Weights of a small autoregressive pixel model.
Model: 16-pixel images, width 320, layers 6, activation gelu.
Rows from block 3, named by matrix and row number. Rows with one number belong to one attention dimension. Each number is 200 + 40 x the weight over its row's rms, rounded and kept within 0 to 999. All counts start at 0. After the name is the row's rms in percent of the matrix's.
# v: attention value (model.blocks.3.attn.v.weight, 320x320), inputs 160-319
# proj: attention output (model.blocks.3.attn.proj.weight, 320x320, transposed), outputs 160-319
v.162,101,173,225,198,118,149,139,141,200,125,207,217,228,194,122,149,208,284,149,155,200,207,156,190,220,183,227,207,200,273,136,205,233,276,184,114,251,230,187,155,250,196,173,273,184,107,213,186,243,262,169,222,194,176,210,221,148,200,222,128,236,216,157,215,203,183,144,155,242,224,228,155,220,177,161,253,193,182,219,220,210,208,160,193,183,144,165,180,142,272,213,272,214,288,195,195,249,246,154,248,187,164,200,165,152,215,188,204,232,187,242,161,179,273,151,187,209,263,225,242,184,238,227,205,274,181,256,134,170,134,185,242,238,204,224,193,172,273,227,214,163,188,283,182,212,193,221,197,270,211,197,205,156,253,272,161,200,146,251,269,149
proj.162,098,183,161,231,214,170,211,242,216,212,137,125,187,237,246,163,208,182,278,149,155,231,186,159,140,290,198,229,194,160,260,205,130,144,221,256,131,171,213,230,136,264,271,152,213,228,181,120,153,178,248,198,194,208,158,204,238,218,149,246,211,162,232,247,166,193,292,261,160,225,234,165,142,258,191,152,181,202,234,202,229,184,259,207,204,211,239,204,259,117,181,176,206,136,197,256,194,130,249,232,149,190,278,267,218,201,276,173,166,245,180,217,225,173,215,196,178,184,209,268,168,225,182,220,167,158,137,223,217,257,182,223,173,179,149,214,272,153,216,240,172,241,156,221,170,176,248,180,153,207,255,172,173,165,133,220,261,222,149,136,245
v.163,106,173,163,191,152,172,204,169,205,267,262,202,209,228,213,137,183,198,217,216,233,231,186,209,208,225,170,224,214,209,150,257,194,281,182,161,249,233,224,210,141,178,97,273,197,110,194,198,214,159,219,120,154,150,195,113,210,294,251,214,188,214,144,240,249,118,226,256,128,208,167,193,203,223,221,209,164,277,170,230,208,218,165,126,165,235,253,205,219,200,153,242,208,204,176,166,114,224,207,222,201,194,201,204,248,224,184,171,233,117,196,146,146,195,152,167,176,251,201,161,173,174,215,197,220,267,223,248,207,237,218,264,237,264,215,238,162,175,156,187,230,165,158,185,183,207,204,171,242,203,236,242,197,205,202,153,233,172,233,203,176
proj.163,100,246,249,160,217,222,202,227,249,183,211,193,185,173,148,219,255,196,187,171,181,201,286,224,147,175,231,215,260,218,181,186,137,163,202,191,157,135,173,255,222,280,233,184,200,206,222,241,219,154,188,165,241,138,154,203,226,123,193,155,208,150,235,157,247,304,198,145,261,170,262,208,165,183,205,193,177,200,228,203,155,225,228,240,178,148,239,194,195,238,187,187,228,154,275,197,233,148,252,220,157,217,179,205,147,186,259,220,225,263,146,188,255,226,241,222,194,131,136,231,138,201,202,204,277,190,198,150,263,165,204,166,161,170,207,196,195,181,167,175,164,248,219,210,162,228,190,101,168,165,181,168,252,205,213,205,127,268,172,248,198
v.164,102,188,201,232,172,204,201,191,200,151,209,196,165,200,238,211,220,178,175,187,129,229,173,155,255,249,209,279,156,306,246,181,198,233,171,159,231,148,175,231,199,203,168,130,170,172,211,178,176,219,130,141,167,209,126,231,170,266,154,227,151,257,211,187,213,181,248,182,274,213,163,146,127,242,313,254,216,169,139,205,219,190,180,143,176,190,171,254,251,141,153,220,217,251,200,269,221,188,270,186,238,192,254,200,257,209,209,209,133,190,164,156,184,128,229,186,171,227,162,174,236,205,174,183,240,207,215,149,209,221,108,186,201,153,144,251,121,200,199,184,152,229,129,258,184,219,204,284,85,211,129,227,148,179,254,140,151,147,186,243,154
proj.164,101,225,207,140,240,213,228,157,210,229,180,171,216,172,207,154,147,294,263,260,309,182,235,188,152,203,184,156,251,165,151,238,114,183,220,221,220,256,229,144,239,255,203,218,140,228,156,183,191,187,279,194,233,188,170,238,193,184,190,238,257,192,170,192,214,216,186,271,150,175,235,241,198,188,199,180,169,190,223,207,195,234,184,256,193,153,243,111,210,264,213,104,151,194,226,95,182,199,175,229,142,195,208,151,234,209,150,154,213,188,214,234,196,222,180,167,210,197,238,156,193,173,187,191,167,134,220,186,174,204,265,195,223,241,225,268,230,198,237,201,236,250,110,250,176,226,260,129,301,224,211,211,227,204,149,233,193,217,205,192,201
v.165,100,189,167,227,227,255,196,204,217,195,166,190,149,236,232,163,277,182,180,185,190,209,203,231,236,170,213,165,240,129,185,221,199,153,195,317,153,135,132,189,195,165,192,197,248,171,225,199,218,214,152,209,194,201,173,224,197,192,185,183,206,206,204,234,141,135,206,196,272,250,231,249,176,210,162,167,149,129,162,181,206,147,195,204,171,218,216,236,187,239,101,221,275,250,235,229,182,215,219,239,227,247,285,131,163,329,153,188,155,248,168,223,272,173,176,152,197,223,186,166,205,172,134,142,249,140,213,234,207,207,207,290,310,216,217,183,219,257,211,249,113,274,238,153,151,217,156,195,231,176,221,199,176,212,189,126,185,139,167,180,251
proj.165,101,146,179,270,224,214,212,196,207,221,182,175,231,232,143,235,89,259,226,243,174,167,223,164,138,200,133,188,149,196,259,168,116,218,232,148,221,204,190,188,242,229,249,234,182,245,164,251,184,128,277,161,192,145,219,184,171,178,149,287,199,214,232,225,193,232,154,248,87,197,162,208,255,202,247,281,247,204,216,178,195,229,167,227,201,196,122,206,188,177,268,153,159,182,165,228,179,182,137,252,138,121,157,234,281,228,213,214,180,148,164,191,137,170,274,172,173,209,226,199,213,197,231,124,198,259,225,144,198,215,250,153,121,204,249,207,131,186,187,163,277,126,203,163,180,180,194,209,157,224,175,220,227,151,213,224,275,240,220,254,187
v.166,105,183,226,183,190,213,227,161,170,207,200,167,257,195,127,178,184,163,214,221,190,212,204,256,171,164,203,227,103,166,293,111,227,237,199,307,199,180,183,152,232,167,143,183,237,220,167,215,164,195,137,169,151,262,193,184,197,160,210,161,241,119,271,151,206,300,182,223,200,254,220,167,250,137,170,246,197,191,249,162,246,188,69,171,192,253,226,114,224,220,260,248,238,186,178,198,169,195,243,144,175,242,245,146,95,196,251,199,216,192,254,264,228,222,200,56,232,148,140,225,238,183,157,181,179,250,256,140,234,178,234,216,162,202,255,230,182,235,178,215,186,240,139,124,190,212,229,248,225,181,213,202,233,188,229,184,165,179,273,140,275
proj.166,100,176,178,223,174,172,170,197,161,199,179,189,214,209,229,225,194,217,254,199,256,194,157,172,198,224,166,217,225,222,138,254,143,238,302,113,152,166,285,179,132,254,231,254,207,130,219,169,193,197,202,197,230,215,231,214,259,257,167,192,145,230,190,258,149,127,207,219,191,160,204,191,169,188,185,219,265,169,173,214,144,186,202,239,229,195,219,285,248,243,202,223,197,138,248,206,218,165,189,246,170,161,186,267,232,209,128,197,213,265,201,111,132,231,190,239,201,255,263,182,135,195,297,243,197,181,137,256,125,206,164,206,213,198,174,157,205,219,266,171,272,200,247,268,184,162,135,126,236,198,188,183,225,229,188,247,264,198,159,290,181
v.167,097,200,271,171,208,257,201,157,158,231,241,164,155,215,239,151,188,248,201,289,258,171,202,229,156,164,190,243,158,180,211,111,143,165,150,218,177,167,131,181,123,215,208,249,230,244,207,203,233,149,200,223,172,233,201,174,230,117,164,187,247,212,233,218,198,225,141,192,146,184,159,169,233,180,152,229,241,175,88,215,211,148,233,241,196,230,215,134,258,215,281,282,248,177,210,203,249,171,307,185,296,118,217,205,253,229,167,271,250,238,198,128,217,177,250,130,164,182,255,177,205,201,197,202,188,244,291,220,202,237,161,247,192,233,250,248,246,228,188,186,226,184,210,151,198,218,176,223,204,121,196,174,133,184,272,184,276,200,225,286,249
proj.167,098,181,146,264,165,204,152,155,279,211,195,172,253,213,242,237,185,149,254,225,120,246,204,219,250,154,210,142,163,216,233,263,234,172,201,174,211,220,271,131,239,256,177,208,134,103,162,176,166,245,198,188,193,192,190,232,222,294,246,143,141,182,160,215,199,198,248,191,266,181,244,190,173,183,265,227,167,199,276,212,134,153,168,193,136,148,205,305,160,213,134,126,167,235,182,211,176,207,123,205,143,229,164,196,108,199,176,226,191,182,276,210,259,220,205,251,253,245,124,175,203,179,257,197,154,157,192,195,170,118,237,208,191,213,160,215,157,219,228,236,202,212,168,195,206,158,198,167,206,230,158,184,280,167,198,191,138,203,181,198,154
v.168,102,166,165,170,213,139,173,86,172,184,168,201,216,160,213,239,178,144,208,201,175,291,213,234,143,216,198,157,171,126,200,240,243,184,234,276,178,203,186,303,253,209,232,241,274,204,232,215,170,194,216,93,195,210,174,160,237,145,195,138,231,177,187,189,215,258,179,234,193,244,132,227,201,117,204,171,234,168,237,218,195,240,151,178,255,161,193,186,177,199,235,191,172,161,209,229,200,188,258,200,158,218,205,272,192,184,201,179,162,170,74,254,256,176,161,269,154,118,223,177,217,200,184,223,177,150,207,212,181,180,229,168,183,140,184,272,153,179,238,202,253,226,148,189,229,205,284,181,241,145,167,202,212,203,260,231,159,191,240,200,256
proj.168,098,211,218,176,231,196,242,243,140,186,287,185,212,234,213,215,220,264,174,256,239,138,257,197,239,228,169,217,224,242,92,170,182,189,232,183,157,153,242,145,173,190,162,175,132,189,164,152,283,225,182,254,216,208,218,227,250,155,233,274,139,217,201,205,185,130,220,229,140,186,266,183,236,162,206,175,253,143,254,199,169,243,246,204,184,230,178,213,193,191,198,205,217,146,190,217,161,238,165,182,267,187,160,208,154,255,195,233,208,218,166,175,212,210,202,154,224,220,133,192,145,214,246,218,162,229,127,248,227,168,248,172,210,193,171,149,194,225,258,191,151,182,196,228,267,170,169,231,185,194,248,234,226,218,203,249,234,162,209,222,165
v.169,101,204,184,10,194,167,243,218,209,222,228,234,182,246,171,172,187,275,204,212,187,124,196,193,192,180,162,113,245,195,221,137,168,183,194,178,184,261,198,173,164,228,226,186,261,120,286,151,176,167,169,203,154,181,213,203,224,264,217,164,264,201,168,250,200,182,228,161,221,137,255,253,216,253,118,170,190,219,191,160,200,234,196,184,164,170,246,146,218,120,201,270,196,200,178,135,231,213,137,216,147,188,226,173,246,247,199,167,178,199,165,193,226,163,208,173,191,197,211,169,190,251,208,160,226,296,269,180,163,194,288,217,151,177,249,231,248,227,229,186,135,170,166,190,187,191,247,265,240,204,179,193,193,208,241,185,182,303,238,250,153
proj.169,098,200,205,288,179,194,177,166,187,221,183,132,189,180,225,211,191,155,155,142,252,233,194,185,259,209,300,310,129,188,210,215,221,249,228,174,228,132,147,190,207,188,225,202,209,283,143,238,198,269,250,182,196,230,166,181,165,209,176,235,153,166,234,142,192,203,214,218,246,237,169,184,117,152,196,221,122,215,150,218,158,162,211,240,235,197,186,160,151,248,94,178,229,142,184,192,185,237,152,279,225,208,194,300,171,212,156,197,185,227,267,258,184,211,210,189,217,179,237,200,184,171,217,240,142,123,154,251,186,221,152,159,227,241,180,84,129,162,194,178,231,219,203,200,158,154,196,134,171,313,261,169,173,225,137,262,169,198,223,208,250
v.170,102,211,241,242,172,154,216,138,213,195,162,206,144,191,129,219,205,246,219,196,140,209,229,203,228,170,205,265,154,248,168,184,216,176,227,204,204,148,175,150,234,239,186,222,200,203,284,243,153,196,217,200,318,205,262,217,169,157,219,200,202,166,226,174,255,194,174,224,190,189,259,228,159,240,185,272,197,190,133,293,288,165,246,122,247,171,157,193,159,234,192,218,203,116,162,137,212,233,267,164,184,211,220,143,234,198,242,212,263,202,213,176,248,144,187,181,74,235,182,153,204,232,191,180,198,128,266,145,200,166,181,143,189,214,228,191,205,186,183,172,236,159,147,207,284,213,183,172,155,128,244,228,140,150,245,193,150,100,220,184,207
proj.170,101,220,206,187,222,207,184,219,245,209,263,254,232,236,155,119,213,158,177,248,155,158,237,197,191,232,213,187,267,143,226,250,173,207,144,205,117,227,229,230,214,165,156,207,172,165,185,173,195,204,178,232,119,162,107,161,263,224,158,261,280,238,132,159,129,197,120,201,158,209,211,169,210,151,132,143,252,176,122,178,212,211,201,255,207,233,220,218,184,198,183,130,194,196,222,279,147,181,217,247,185,154,182,277,167,232,133,263,186,143,191,209,193,190,201,189,305,138,186,230,157,144,252,268,209,210,229,178,177,173,261,239,223,181,192,212,200,213,179,187,146,246,251,288,134,247,192,223,203,187,177,134,241,165,257,181,273,278,186,267,186
v.171,103,146,158,218,175,223,222,249,232,171,287,201,232,230,190,322,235,203,146,222,152,280,175,167,260,136,155,246,224,205,237,212,209,198,214,223,207,166,150,199,244,197,230,207,142,212,176,189,277,189,202,201,170,217,194,218,184,166,211,170,161,220,165,207,153,212,147,176,221,167,199,167,176,132,170,225,281,229,209,236,293,60,163,141,298,153,179,170,153,241,204,175,195,161,140,133,215,162,266,225,104,131,189,220,247,219,210,212,145,250,296,173,168,195,223,217,176,162,214,239,162,109,208,173,219,178,268,200,154,205,206,271,259,249,189,179,212,213,208,215,158,209,141,226,264,194,214,160,157,196,184,182,189,159,220,165,110,178,212,259,211
proj.171,100,231,251,164,189,250,259,201,171,201,123,132,176,220,170,167,215,248,211,162,243,184,263,224,182,260,267,183,224,155,208,155,229,200,192,190,223,229,158,158,196,198,215,218,216,130,272,159,109,182,201,202,196,211,217,208,209,191,200,228,234,213,274,176,147,188,224,225,247,165,235,188,256,256,198,168,160,160,168,154,204,257,139,217,173,267,195,205,221,198,209,190,196,200,149,213,200,210,154,186,220,193,221,131,122,267,218,247,197,173,225,268,252,245,193,188,237,204,133,201,237,301,243,199,153,153,128,241,204,225,228,177,216,230,119,181,218,244,223,189,184,205,184,188,178,250,230,256,208,196,328,162,159,195,236,226,297,217,152,159,198
v.172,106,208,212,226,169,185,174,200,196,237,222,152,290,239,187,176,176,143,196,279,191,217,144,184,207,259,189,188,221,153,120,171,233,244,202,167,228,176,227,192,100,188,152,216,165,274,165,151,164,197,241,173,240,226,136,251,101,183,250,166,179,227,245,102,217,126,202,110,177,241,314,162,261,160,209,246,158,208,200,217,174,167,250,187,259,195,267,191,204,221,140,200,218,230,185,237,238,157,142,161,238,253,187,166,196,265,180,152,219,125,131,207,193,204,156,292,176,252,124,209,129,198,225,228,263,204,219,266,195,183,263,174,185,257,129,192,196,184,240,239,228,172,209,151,158,267,235,160,159,184,221,176,252,291,227,230,163,181,163,178,211
proj.172,106,151,183,184,237,231,209,222,230,153,221,238,183,162,217,200,257,214,184,143,190,260,268,206,205,159,196,207,242,217,276,211,267,138,198,236,232,254,189,263,208,194,171,154,210,187,168,256,181,162,174,172,176,192,176,154,187,156,214,165,166,173,204,254,146,270,243,244,214,211,136,201,207,261,158,239,164,189,189,244,225,166,219,246,102,216,133,200,156,178,199,226,198,213,159,229,242,197,220,203,102,175,193,210,250,205,204,183,153,234,156,217,171,206,247,121,275,171,182,163,222,238,193,195,185,197,143,163,217,214,202,244,179,153,286,194,262,205,208,124,192,165,160,166,157,141,205,232,171,182,209,211,158,160,213,184,273,164,219,168,224
v.173,105,134,194,228,173,257,134,237,151,193,154,164,167,133,229,160,190,212,143,183,172,192,223,191,220,204,244,181,184,177,203,219,240,247,197,117,255,207,250,246,183,161,215,235,195,214,198,221,180,196,251,224,292,214,132,185,249,140,214,180,199,108,244,236,218,254,207,222,214,250,223,221,114,251,177,234,226,175,171,165,173,189,177,226,203,264,107,166,188,157,227,236,129,212,189,187,187,217,156,218,158,162,128,203,196,165,286,267,148,196,167,160,207,170,176,270,198,198,165,213,211,175,310,128,130,141,187,185,150,226,249,279,164,255,154,241,215,236,187,200,232,91,176,160,190,195,207,203,194,168,207,152,235,214,214,194,139,205,227,200,257
proj.173,103,227,239,165,210,178,201,207,251,210,214,161,161,216,204,247,241,179,235,196,189,202,212,184,188,155,153,255,239,247,162,235,200,138,195,228,151,224,215,194,205,212,215,122,162,242,190,244,285,243,153,199,121,183,250,175,230,222,244,141,216,341,191,168,232,161,210,216,185,199,198,196,238,185,195,171,169,223,230,170,184,173,243,183,164,206,196,293,231,156,198,237,197,204,193,217,176,181,170,190,243,178,279,213,187,287,165,189,227,120,208,145,177,195,196,126,229,196,236,190,201,238,50,238,258,288,159,174,230,232,169,211,280,193,223,212,166,217,220,258,220,215,137,244,227,173,159,262,150,187,175,165,167,194,189,147,227,227,171,149,156
v.174,095,244,200,222,196,157,183,218,224,184,178,243,196,251,210,238,137,229,123,187,143,159,144,202,156,193,167,239,206,185,171,199,230,219,132,208,217,145,185,238,167,227,240,229,142,168,220,118,164,200,197,205,168,185,204,200,173,193,208,248,218,194,215,192,206,244,270,201,234,152,216,231,230,244,208,236,207,176,178,249,199,261,163,180,152,158,192,112,124,176,183,236,209,194,174,174,195,190,142,194,163,241,215,208,236,184,178,234,122,155,166,278,182,248,209,140,189,184,217,230,161,181,140,206,215,298,205,206,207,256,171,130,241,173,184,206,199,282,267,229,286,186,116,247,165,229,190,213,202,235,219,197,213,198,213,233,310,194,227,176,267
proj.174,091,181,215,220,271,191,263,194,201,203,229,203,208,148,129,201,228,157,228,253,262,213,175,117,213,167,127,220,177,180,193,234,189,241,217,209,161,245,176,203,208,244,210,191,255,248,128,163,169,200,200,211,190,227,190,206,161,242,222,206,188,172,232,154,186,203,207,268,247,235,193,140,274,266,157,167,195,190,240,102,189,150,236,156,221,275,219,248,258,228,230,223,167,197,271,213,249,95,196,194,224,140,266,212,243,165,273,177,161,252,210,226,167,144,180,229,239,264,122,230,212,221,244,158,201,180,170,227,239,199,222,220,113,205,216,277,160,103,197,219,168,185,172,175,247,135,230,142,123,163,151,299,271,209,155,155,169,234,183,234,199
v.175,108,237,228,197,234,121,285,191,128,211,229,165,148,189,177,178,214,219,218,213,157,222,221,197,123,178,188,199,202,221,138,192,194,219,237,133,179,196,189,164,146,215,203,138,268,233,170,260,238,213,224,278,169,247,192,187,185,154,240,288,179,231,229,156,146,245,193,183,208,266,177,202,221,226,231,217,137,272,255,257,197,187,179,227,167,178,126,240,254,162,175,135,173,224,191,212,217,221,241,175,204,219,115,208,180,236,201,228,148,149,156,215,145,228,182,263,219,183,178,202,214,149,221,201,193,229,192,224,212,167,225,185,190,185,120,175,198,174,135,219,79,213,214,222,207,138,86,192,240,191,246,239,154,198,173,167,151,214,261,181,202
proj.175,102,249,181,194,199,246,181,180,204,263,188,200,280,206,275,179,205,206,186,175,218,144,220,192,210,219,203,193,213,225,232,247,248,104,219,204,217,203,205,233,237,197,212,205,186,195,207,115,151,183,230,161,231,175,201,189,208,235,141,143,212,248,138,180,220,195,278,150,206,178,203,221,80,161,190,182,210,157,163,195,204,248,246,186,200,253,212,169,198,246,216,203,188,101,181,239,210,280,167,227,209,245,260,137,158,146,189,190,322,217,205,180,217,163,142,188,206,266,192,238,223,239,228,190,149,193,95,184,222,269,210,239,212,138,211,277,165,203,219,193,257,170,175,232,170,291,250,181,196,186,190,204,235,225,240,248,224,217,187,183,185
v.176,096,213,258,189,186,229,210,226,217,190,189,174,199,213,178,233,209,190,239,189,243,184,229,199,282,149,245,201,180,217,188,259,230,134,207,146,244,230,187,166,232,95,127,268,135,254,155,229,195,189,234,165,215,255,274,121,153,223,155,153,192,218,293,137,294,174,122,192,201,201,166,142,208,209,212,215,176,114,211,213,179,175,234,273,193,210,257,250,200,202,137,172,238,130,236,155,217,158,151,129,245,158,269,206,234,233,220,194,172,188,212,137,194,272,226,188,198,97,198,191,183,182,199,226,184,171,128,259,257,208,146,239,197,226,184,282,256,150,204,231,225,196,274,251,159,150,263,191,140,213,207,224,238,275,141,188,288,116,197,208,211
proj.176,097,189,271,167,267,158,154,181,156,203,185,270,192,222,147,168,204,194,167,248,178,250,183,231,142,246,138,162,180,236,194,150,110,227,161,224,188,163,133,218,248,246,233,188,258,247,183,245,225,170,222,148,138,202,182,244,208,181,183,242,203,240,219,304,189,144,255,218,227,177,249,259,224,203,258,142,117,261,215,165,184,187,164,191,202,204,161,188,153,220,288,164,186,280,133,227,155,310,298,239,182,225,239,155,150,206,142,190,220,190,225,221,236,186,170,151,164,254,149,181,186,184,212,214,165,196,273,183,211,196,204,155,224,164,215,182,164,142,182,105,128,210,239,144,218,231,181,250,248,214,192,234,150,197,193,235,147,197,251,140,192
v.177,106,233,219,194,213,158,198,130,231,225,193,178,200,146,141,191,153,204,218,251,232,225,182,237,192,151,200,201,233,206,233,223,175,214,211,209,196,191,168,83,237,128,213,184,175,147,196,220,184,154,212,162,224,299,166,255,281,236,214,218,205,257,188,280,212,219,171,294,170,230,112,177,123,240,242,150,277,201,160,149,209,192,203,269,214,198,188,182,202,211,238,207,259,198,219,186,309,258,218,179,179,130,274,210,218,144,183,266,265,173,206,198,176,251,208,162,148,180,225,129,285,210,201,202,170,223,118,96,176,159,195,245,190,218,185,168,191,186,269,159,254,172,196,221,270,138,168,187,219,243,175,272,190,204,233,260,194,230,243,270,193
proj.177,099,247,164,209,211,202,212,265,167,195,210,203,244,248,195,184,195,152,203,142,174,192,160,219,247,266,250,218,214,149,200,165,200,259,261,229,169,150,227,248,184,217,268,249,158,195,169,165,276,240,273,169,147,135,184,190,178,139,220,238,145,173,190,179,215,189,227,171,185,187,214,138,248,182,262,235,183,182,253,182,197,202,233,169,275,177,180,266,237,159,188,238,163,218,177,139,147,177,138,238,279,201,100,243,152,263,183,165,194,174,164,211,245,251,244,235,209,188,248,173,152,141,152,227,162,182,247,228,154,164,228,151,165,234,182,177,210,178,193,265,202,182,205,173,192,244,203,205,309,157,177,213,200,314,182,167,193,150,152,158,209
v.178,103,219,224,250,213,155,183,199,149,244,194,97,149,239,175,181,211,158,221,243,178,180,235,261,264,155,202,249,192,213,150,194,183,163,157,189,151,196,234,224,241,218,227,244,249,222,269,215,227,154,195,185,202,309,214,166,228,201,126,181,179,278,224,206,223,129,166,204,110,213,259,201,177,169,127,163,235,180,224,219,116,210,184,194,251,152,182,237,248,229,168,179,154,256,250,255,184,215,205,211,155,163,174,225,219,222,182,136,201,168,255,102,239,188,187,270,165,178,181,168,186,128,245,206,275,215,183,227,231,220,153,189,176,254,187,214,242,210,316,219,212,141,113,183,190,259,181,186,213,122,237,261,215,286,242,204,192,174,144,220,216
proj.178,106,208,163,213,208,220,214,256,229,222,168,254,167,179,251,192,237,172,129,163,210,212,129,148,195,275,183,154,170,229,219,180,252,189,194,232,185,205,228,162,198,145,187,203,129,221,106,204,217,192,261,262,250,84,205,264,208,141,323,262,214,140,180,158,145,217,187,185,197,228,196,217,221,161,202,197,126,159,253,179,228,168,213,226,150,216,199,188,192,192,257,199,204,188,168,199,221,251,233,199,230,231,222,168,176,196,143,237,178,195,202,232,208,201,218,177,276,163,188,159,176,238,157,278,232,215,213,201,183,176,216,211,196,144,208,128,233,157,166,151,158,162,254,201,210,212,248,238,176,249,259,184,170,146,231,256,229,148,301,140,197
v.179,101,240,212,156,255,241,243,185,234,133,190,191,160,184,190,111,280,197,239,159,137,182,187,208,170,198,154,186,194,116,178,189,208,145,212,199,237,266,230,95,204,255,209,235,230,137,168,190,167,167,203,251,287,224,192,200,262,256,159,230,245,112,201,236,174,221,187,230,174,186,253,146,239,198,240,189,188,138,193,214,177,177,166,222,170,182,186,124,158,164,217,168,233,216,145,257,193,229,174,219,219,125,229,209,229,255,139,198,204,203,244,194,259,122,215,180,224,244,282,224,227,271,256,213,156,190,257,211,238,177,119,200,191,157,225,198,259,165,225,216,155,207,232,181,231,213,192,222,144,216,167,193,236,213,242,211,209,237,191,183,137
proj.179,094,224,205,262,194,187,178,188,176,232,246,235,194,249,203,282,250,175,145,181,172,197,191,218,195,140,237,245,212,218,247,219,224,202,160,193,156,188,194,254,197,161,142,142,216,246,202,177,214,239,237,145,181,184,168,242,262,170,205,149,175,204,198,177,236,177,152,240,150,214,170,257,149,189,184,240,243,201,212,181,211,196,213,217,185,142,136,262,185,180,174,152,244,217,170,204,152,165,188,200,211,249,208,191,178,137,196,239,225,145,178,232,113,203,165,205,180,178,181,174,168,192,160,194,186,221,211,165,132,226,230,253,241,229,147,202,182,273,182,222,260,174,241,223,209,273,202,208,211,172,219,140,180,178,154,161,209,105,206,267,198
v.180,104,189,134,237,166,180,223,216,243,182,219,233,214,191,236,180,136,269,168,188,231,230,284,171,244,166,166,185,241,226,221,233,225,207,168,209,208,254,218,263,231,191,183,178,154,214,185,234,139,247,186,222,247,200,183,139,222,199,155,240,236,253,163,326,134,234,240,180,120,148,209,208,259,154,178,177,169,153,231,197,170,226,166,148,239,246,201,193,200,176,212,252,173,253,274,175,237,236,183,199,242,152,153,243,215,259,241,175,211,198,240,262,125,130,236,277,209,215,226,187,262,110,288,300,178,198,247,201,177,204,179,232,176,204,184,183,114,130,160,241,241,223,150,211,186,203,203,205,151,135,240,261,229,172,198,240,257,185,161,177,152
proj.180,106,210,254,228,118,202,255,194,138,204,287,124,169,251,111,193,232,180,182,203,150,202,161,219,139,209,218,183,210,202,185,127,214,171,246,253,209,200,194,190,172,174,204,224,197,230,256,149,201,177,187,221,206,233,230,283,219,243,230,247,127,201,173,114,276,194,183,196,225,220,211,202,186,246,234,161,229,250,182,215,150,231,234,180,195,214,253,153,176,172,199,168,208,168,177,216,175,188,272,231,249,247,227,129,160,174,143,261,199,123,149,192,221,238,122,183,192,134,162,172,197,263,190,184,238,180,198,263,263,167,275,209,218,160,151,229,220,236,149,161,163,189,198,209,229,217,221,159,241,290,248,191,172,290,224,213,121,209,210,182,232
v.181,096,254,216,201,194,166,261,251,259,177,250,267,151,200,201,151,144,183,221,241,144,233,118,188,222,203,137,153,206,194,185,201,212,250,210,187,147,218,178,248,92,185,231,204,163,258,168,296,220,176,257,156,145,153,209,245,182,223,208,239,215,176,212,172,266,178,167,260,186,238,146,267,158,284,242,176,227,193,173,262,177,222,263,226,176,169,196,248,247,145,259,172,143,128,187,227,254,240,149,240,242,228,213,165,177,239,230,166,217,148,210,159,235,176,177,197,188,268,236,229,226,270,194,114,211,276,265,158,197,151,185,216,179,221,183,161,171,235,198,248,199,264,258,202,201,164,117,169,204,187,198,235,207,236,162,227,178,265,157,236,186
proj.181,093,212,222,202,286,202,166,222,119,235,142,199,197,174,131,182,238,181,206,210,256,155,233,178,251,177,164,243,149,223,221,240,193,195,179,158,253,228,184,167,258,179,133,174,175,178,206,159,219,154,177,256,210,166,151,150,233,243,248,145,230,206,224,213,197,219,201,155,190,234,194,247,163,133,203,196,157,306,206,180,182,213,248,157,175,133,178,119,143,176,115,200,245,252,284,210,152,192,207,230,196,147,189,175,211,158,265,199,259,231,220,198,188,226,196,151,187,133,208,235,228,152,216,234,213,181,211,209,173,204,196,162,221,177,209,231,254,144,200,169,226,214,149,258,148,216,245,165,108,209,167,131,206,207,307,299,126,250,195,187,150
v.182,103,127,208,202,198,149,221,197,179,194,165,252,240,223,226,258,221,194,154,159,222,227,138,193,210,277,225,256,158,87,218,155,211,199,236,160,246,175,259,206,186,217,174,238,291,189,188,217,222,215,234,177,151,213,233,169,181,233,164,222,259,185,143,163,224,229,217,165,242,185,244,247,229,230,218,197,223,175,170,130,163,177,179,184,191,220,259,159,235,186,242,261,200,110,157,194,261,226,237,148,165,130,212,235,243,163,215,239,193,219,273,220,178,184,219,175,163,199,229,167,224,239,227,265,183,271,176,190,193,193,159,141,220,166,232,233,215,227,210,129,194,167,226,151,278,213,160,215,151,230,244,288,174,196,158,208,209,134,248,182,256
proj.182,101,339,218,191,163,181,183,230,179,209,166,214,178,160,174,224,231,219,249,231,190,114,233,203,204,165,232,184,170,242,202,172,183,178,170,193,192,201,217,182,115,189,212,158,148,226,201,168,146,230,153,172,300,272,191,200,260,170,203,245,155,194,183,189,262,179,185,247,145,197,176,191,198,142,213,191,173,178,226,236,237,213,206,285,200,202,217,319,152,218,159,126,218,213,244,186,166,171,82,202,122,177,206,196,204,207,202,263,218,184,213,165,272,244,231,243,257,258,167,239,259,124,213,167,189,176,200,161,159,187,143,200,157,215,198,194,205,219,183,208,217,259,189,208,162,267,270,176,254,213,224,179,182,238,208,213,238,252,178,156,158
v.183,103,166,186,198,192,155,198,180,267,312,246,141,197,230,87,237,254,220,240,207,243,155,283,170,192,163,259,218,128,161,192,148,221,216,223,184,192,247,246,122,224,176,124,143,183,253,214,152,199,162,238,213,175,210,183,180,208,228,258,242,269,213,171,108,233,190,246,174,170,234,196,151,223,168,153,259,173,224,160,94,167,178,252,126,236,178,244,155,264,154,195,253,261,200,123,170,175,247,184,194,240,178,158,197,189,207,182,212,233,228,236,225,147,193,215,178,124,207,201,260,179,239,269,259,172,267,176,217,186,146,204,95,272,201,188,190,129,219,220,169,145,176,202,275,267,279,196,205,198,224,120,236,208,143,206,183,143,165,189,143,190
proj.183,097,178,233,230,233,219,185,189,195,50,171,261,190,148,214,168,170,158,181,217,203,165,153,196,260,228,189,155,232,238,239,240,219,179,140,207,148,176,183,226,112,209,250,220,195,200,218,206,185,217,150,204,181,126,226,204,196,190,170,207,187,193,207,209,212,198,233,161,197,190,188,235,153,132,188,174,225,233,271,302,247,167,169,218,159,254,221,245,132,260,171,200,240,172,245,167,270,148,163,269,168,261,161,227,227,177,234,218,170,204,165,153,219,224,229,229,230,246,141,175,159,141,220,175,225,214,224,118,211,223,155,298,224,201,193,223,207,153,181,198,247,218,253,225,195,179,207,185,248,196,234,152,160,280,211,167,218,174,214,229,249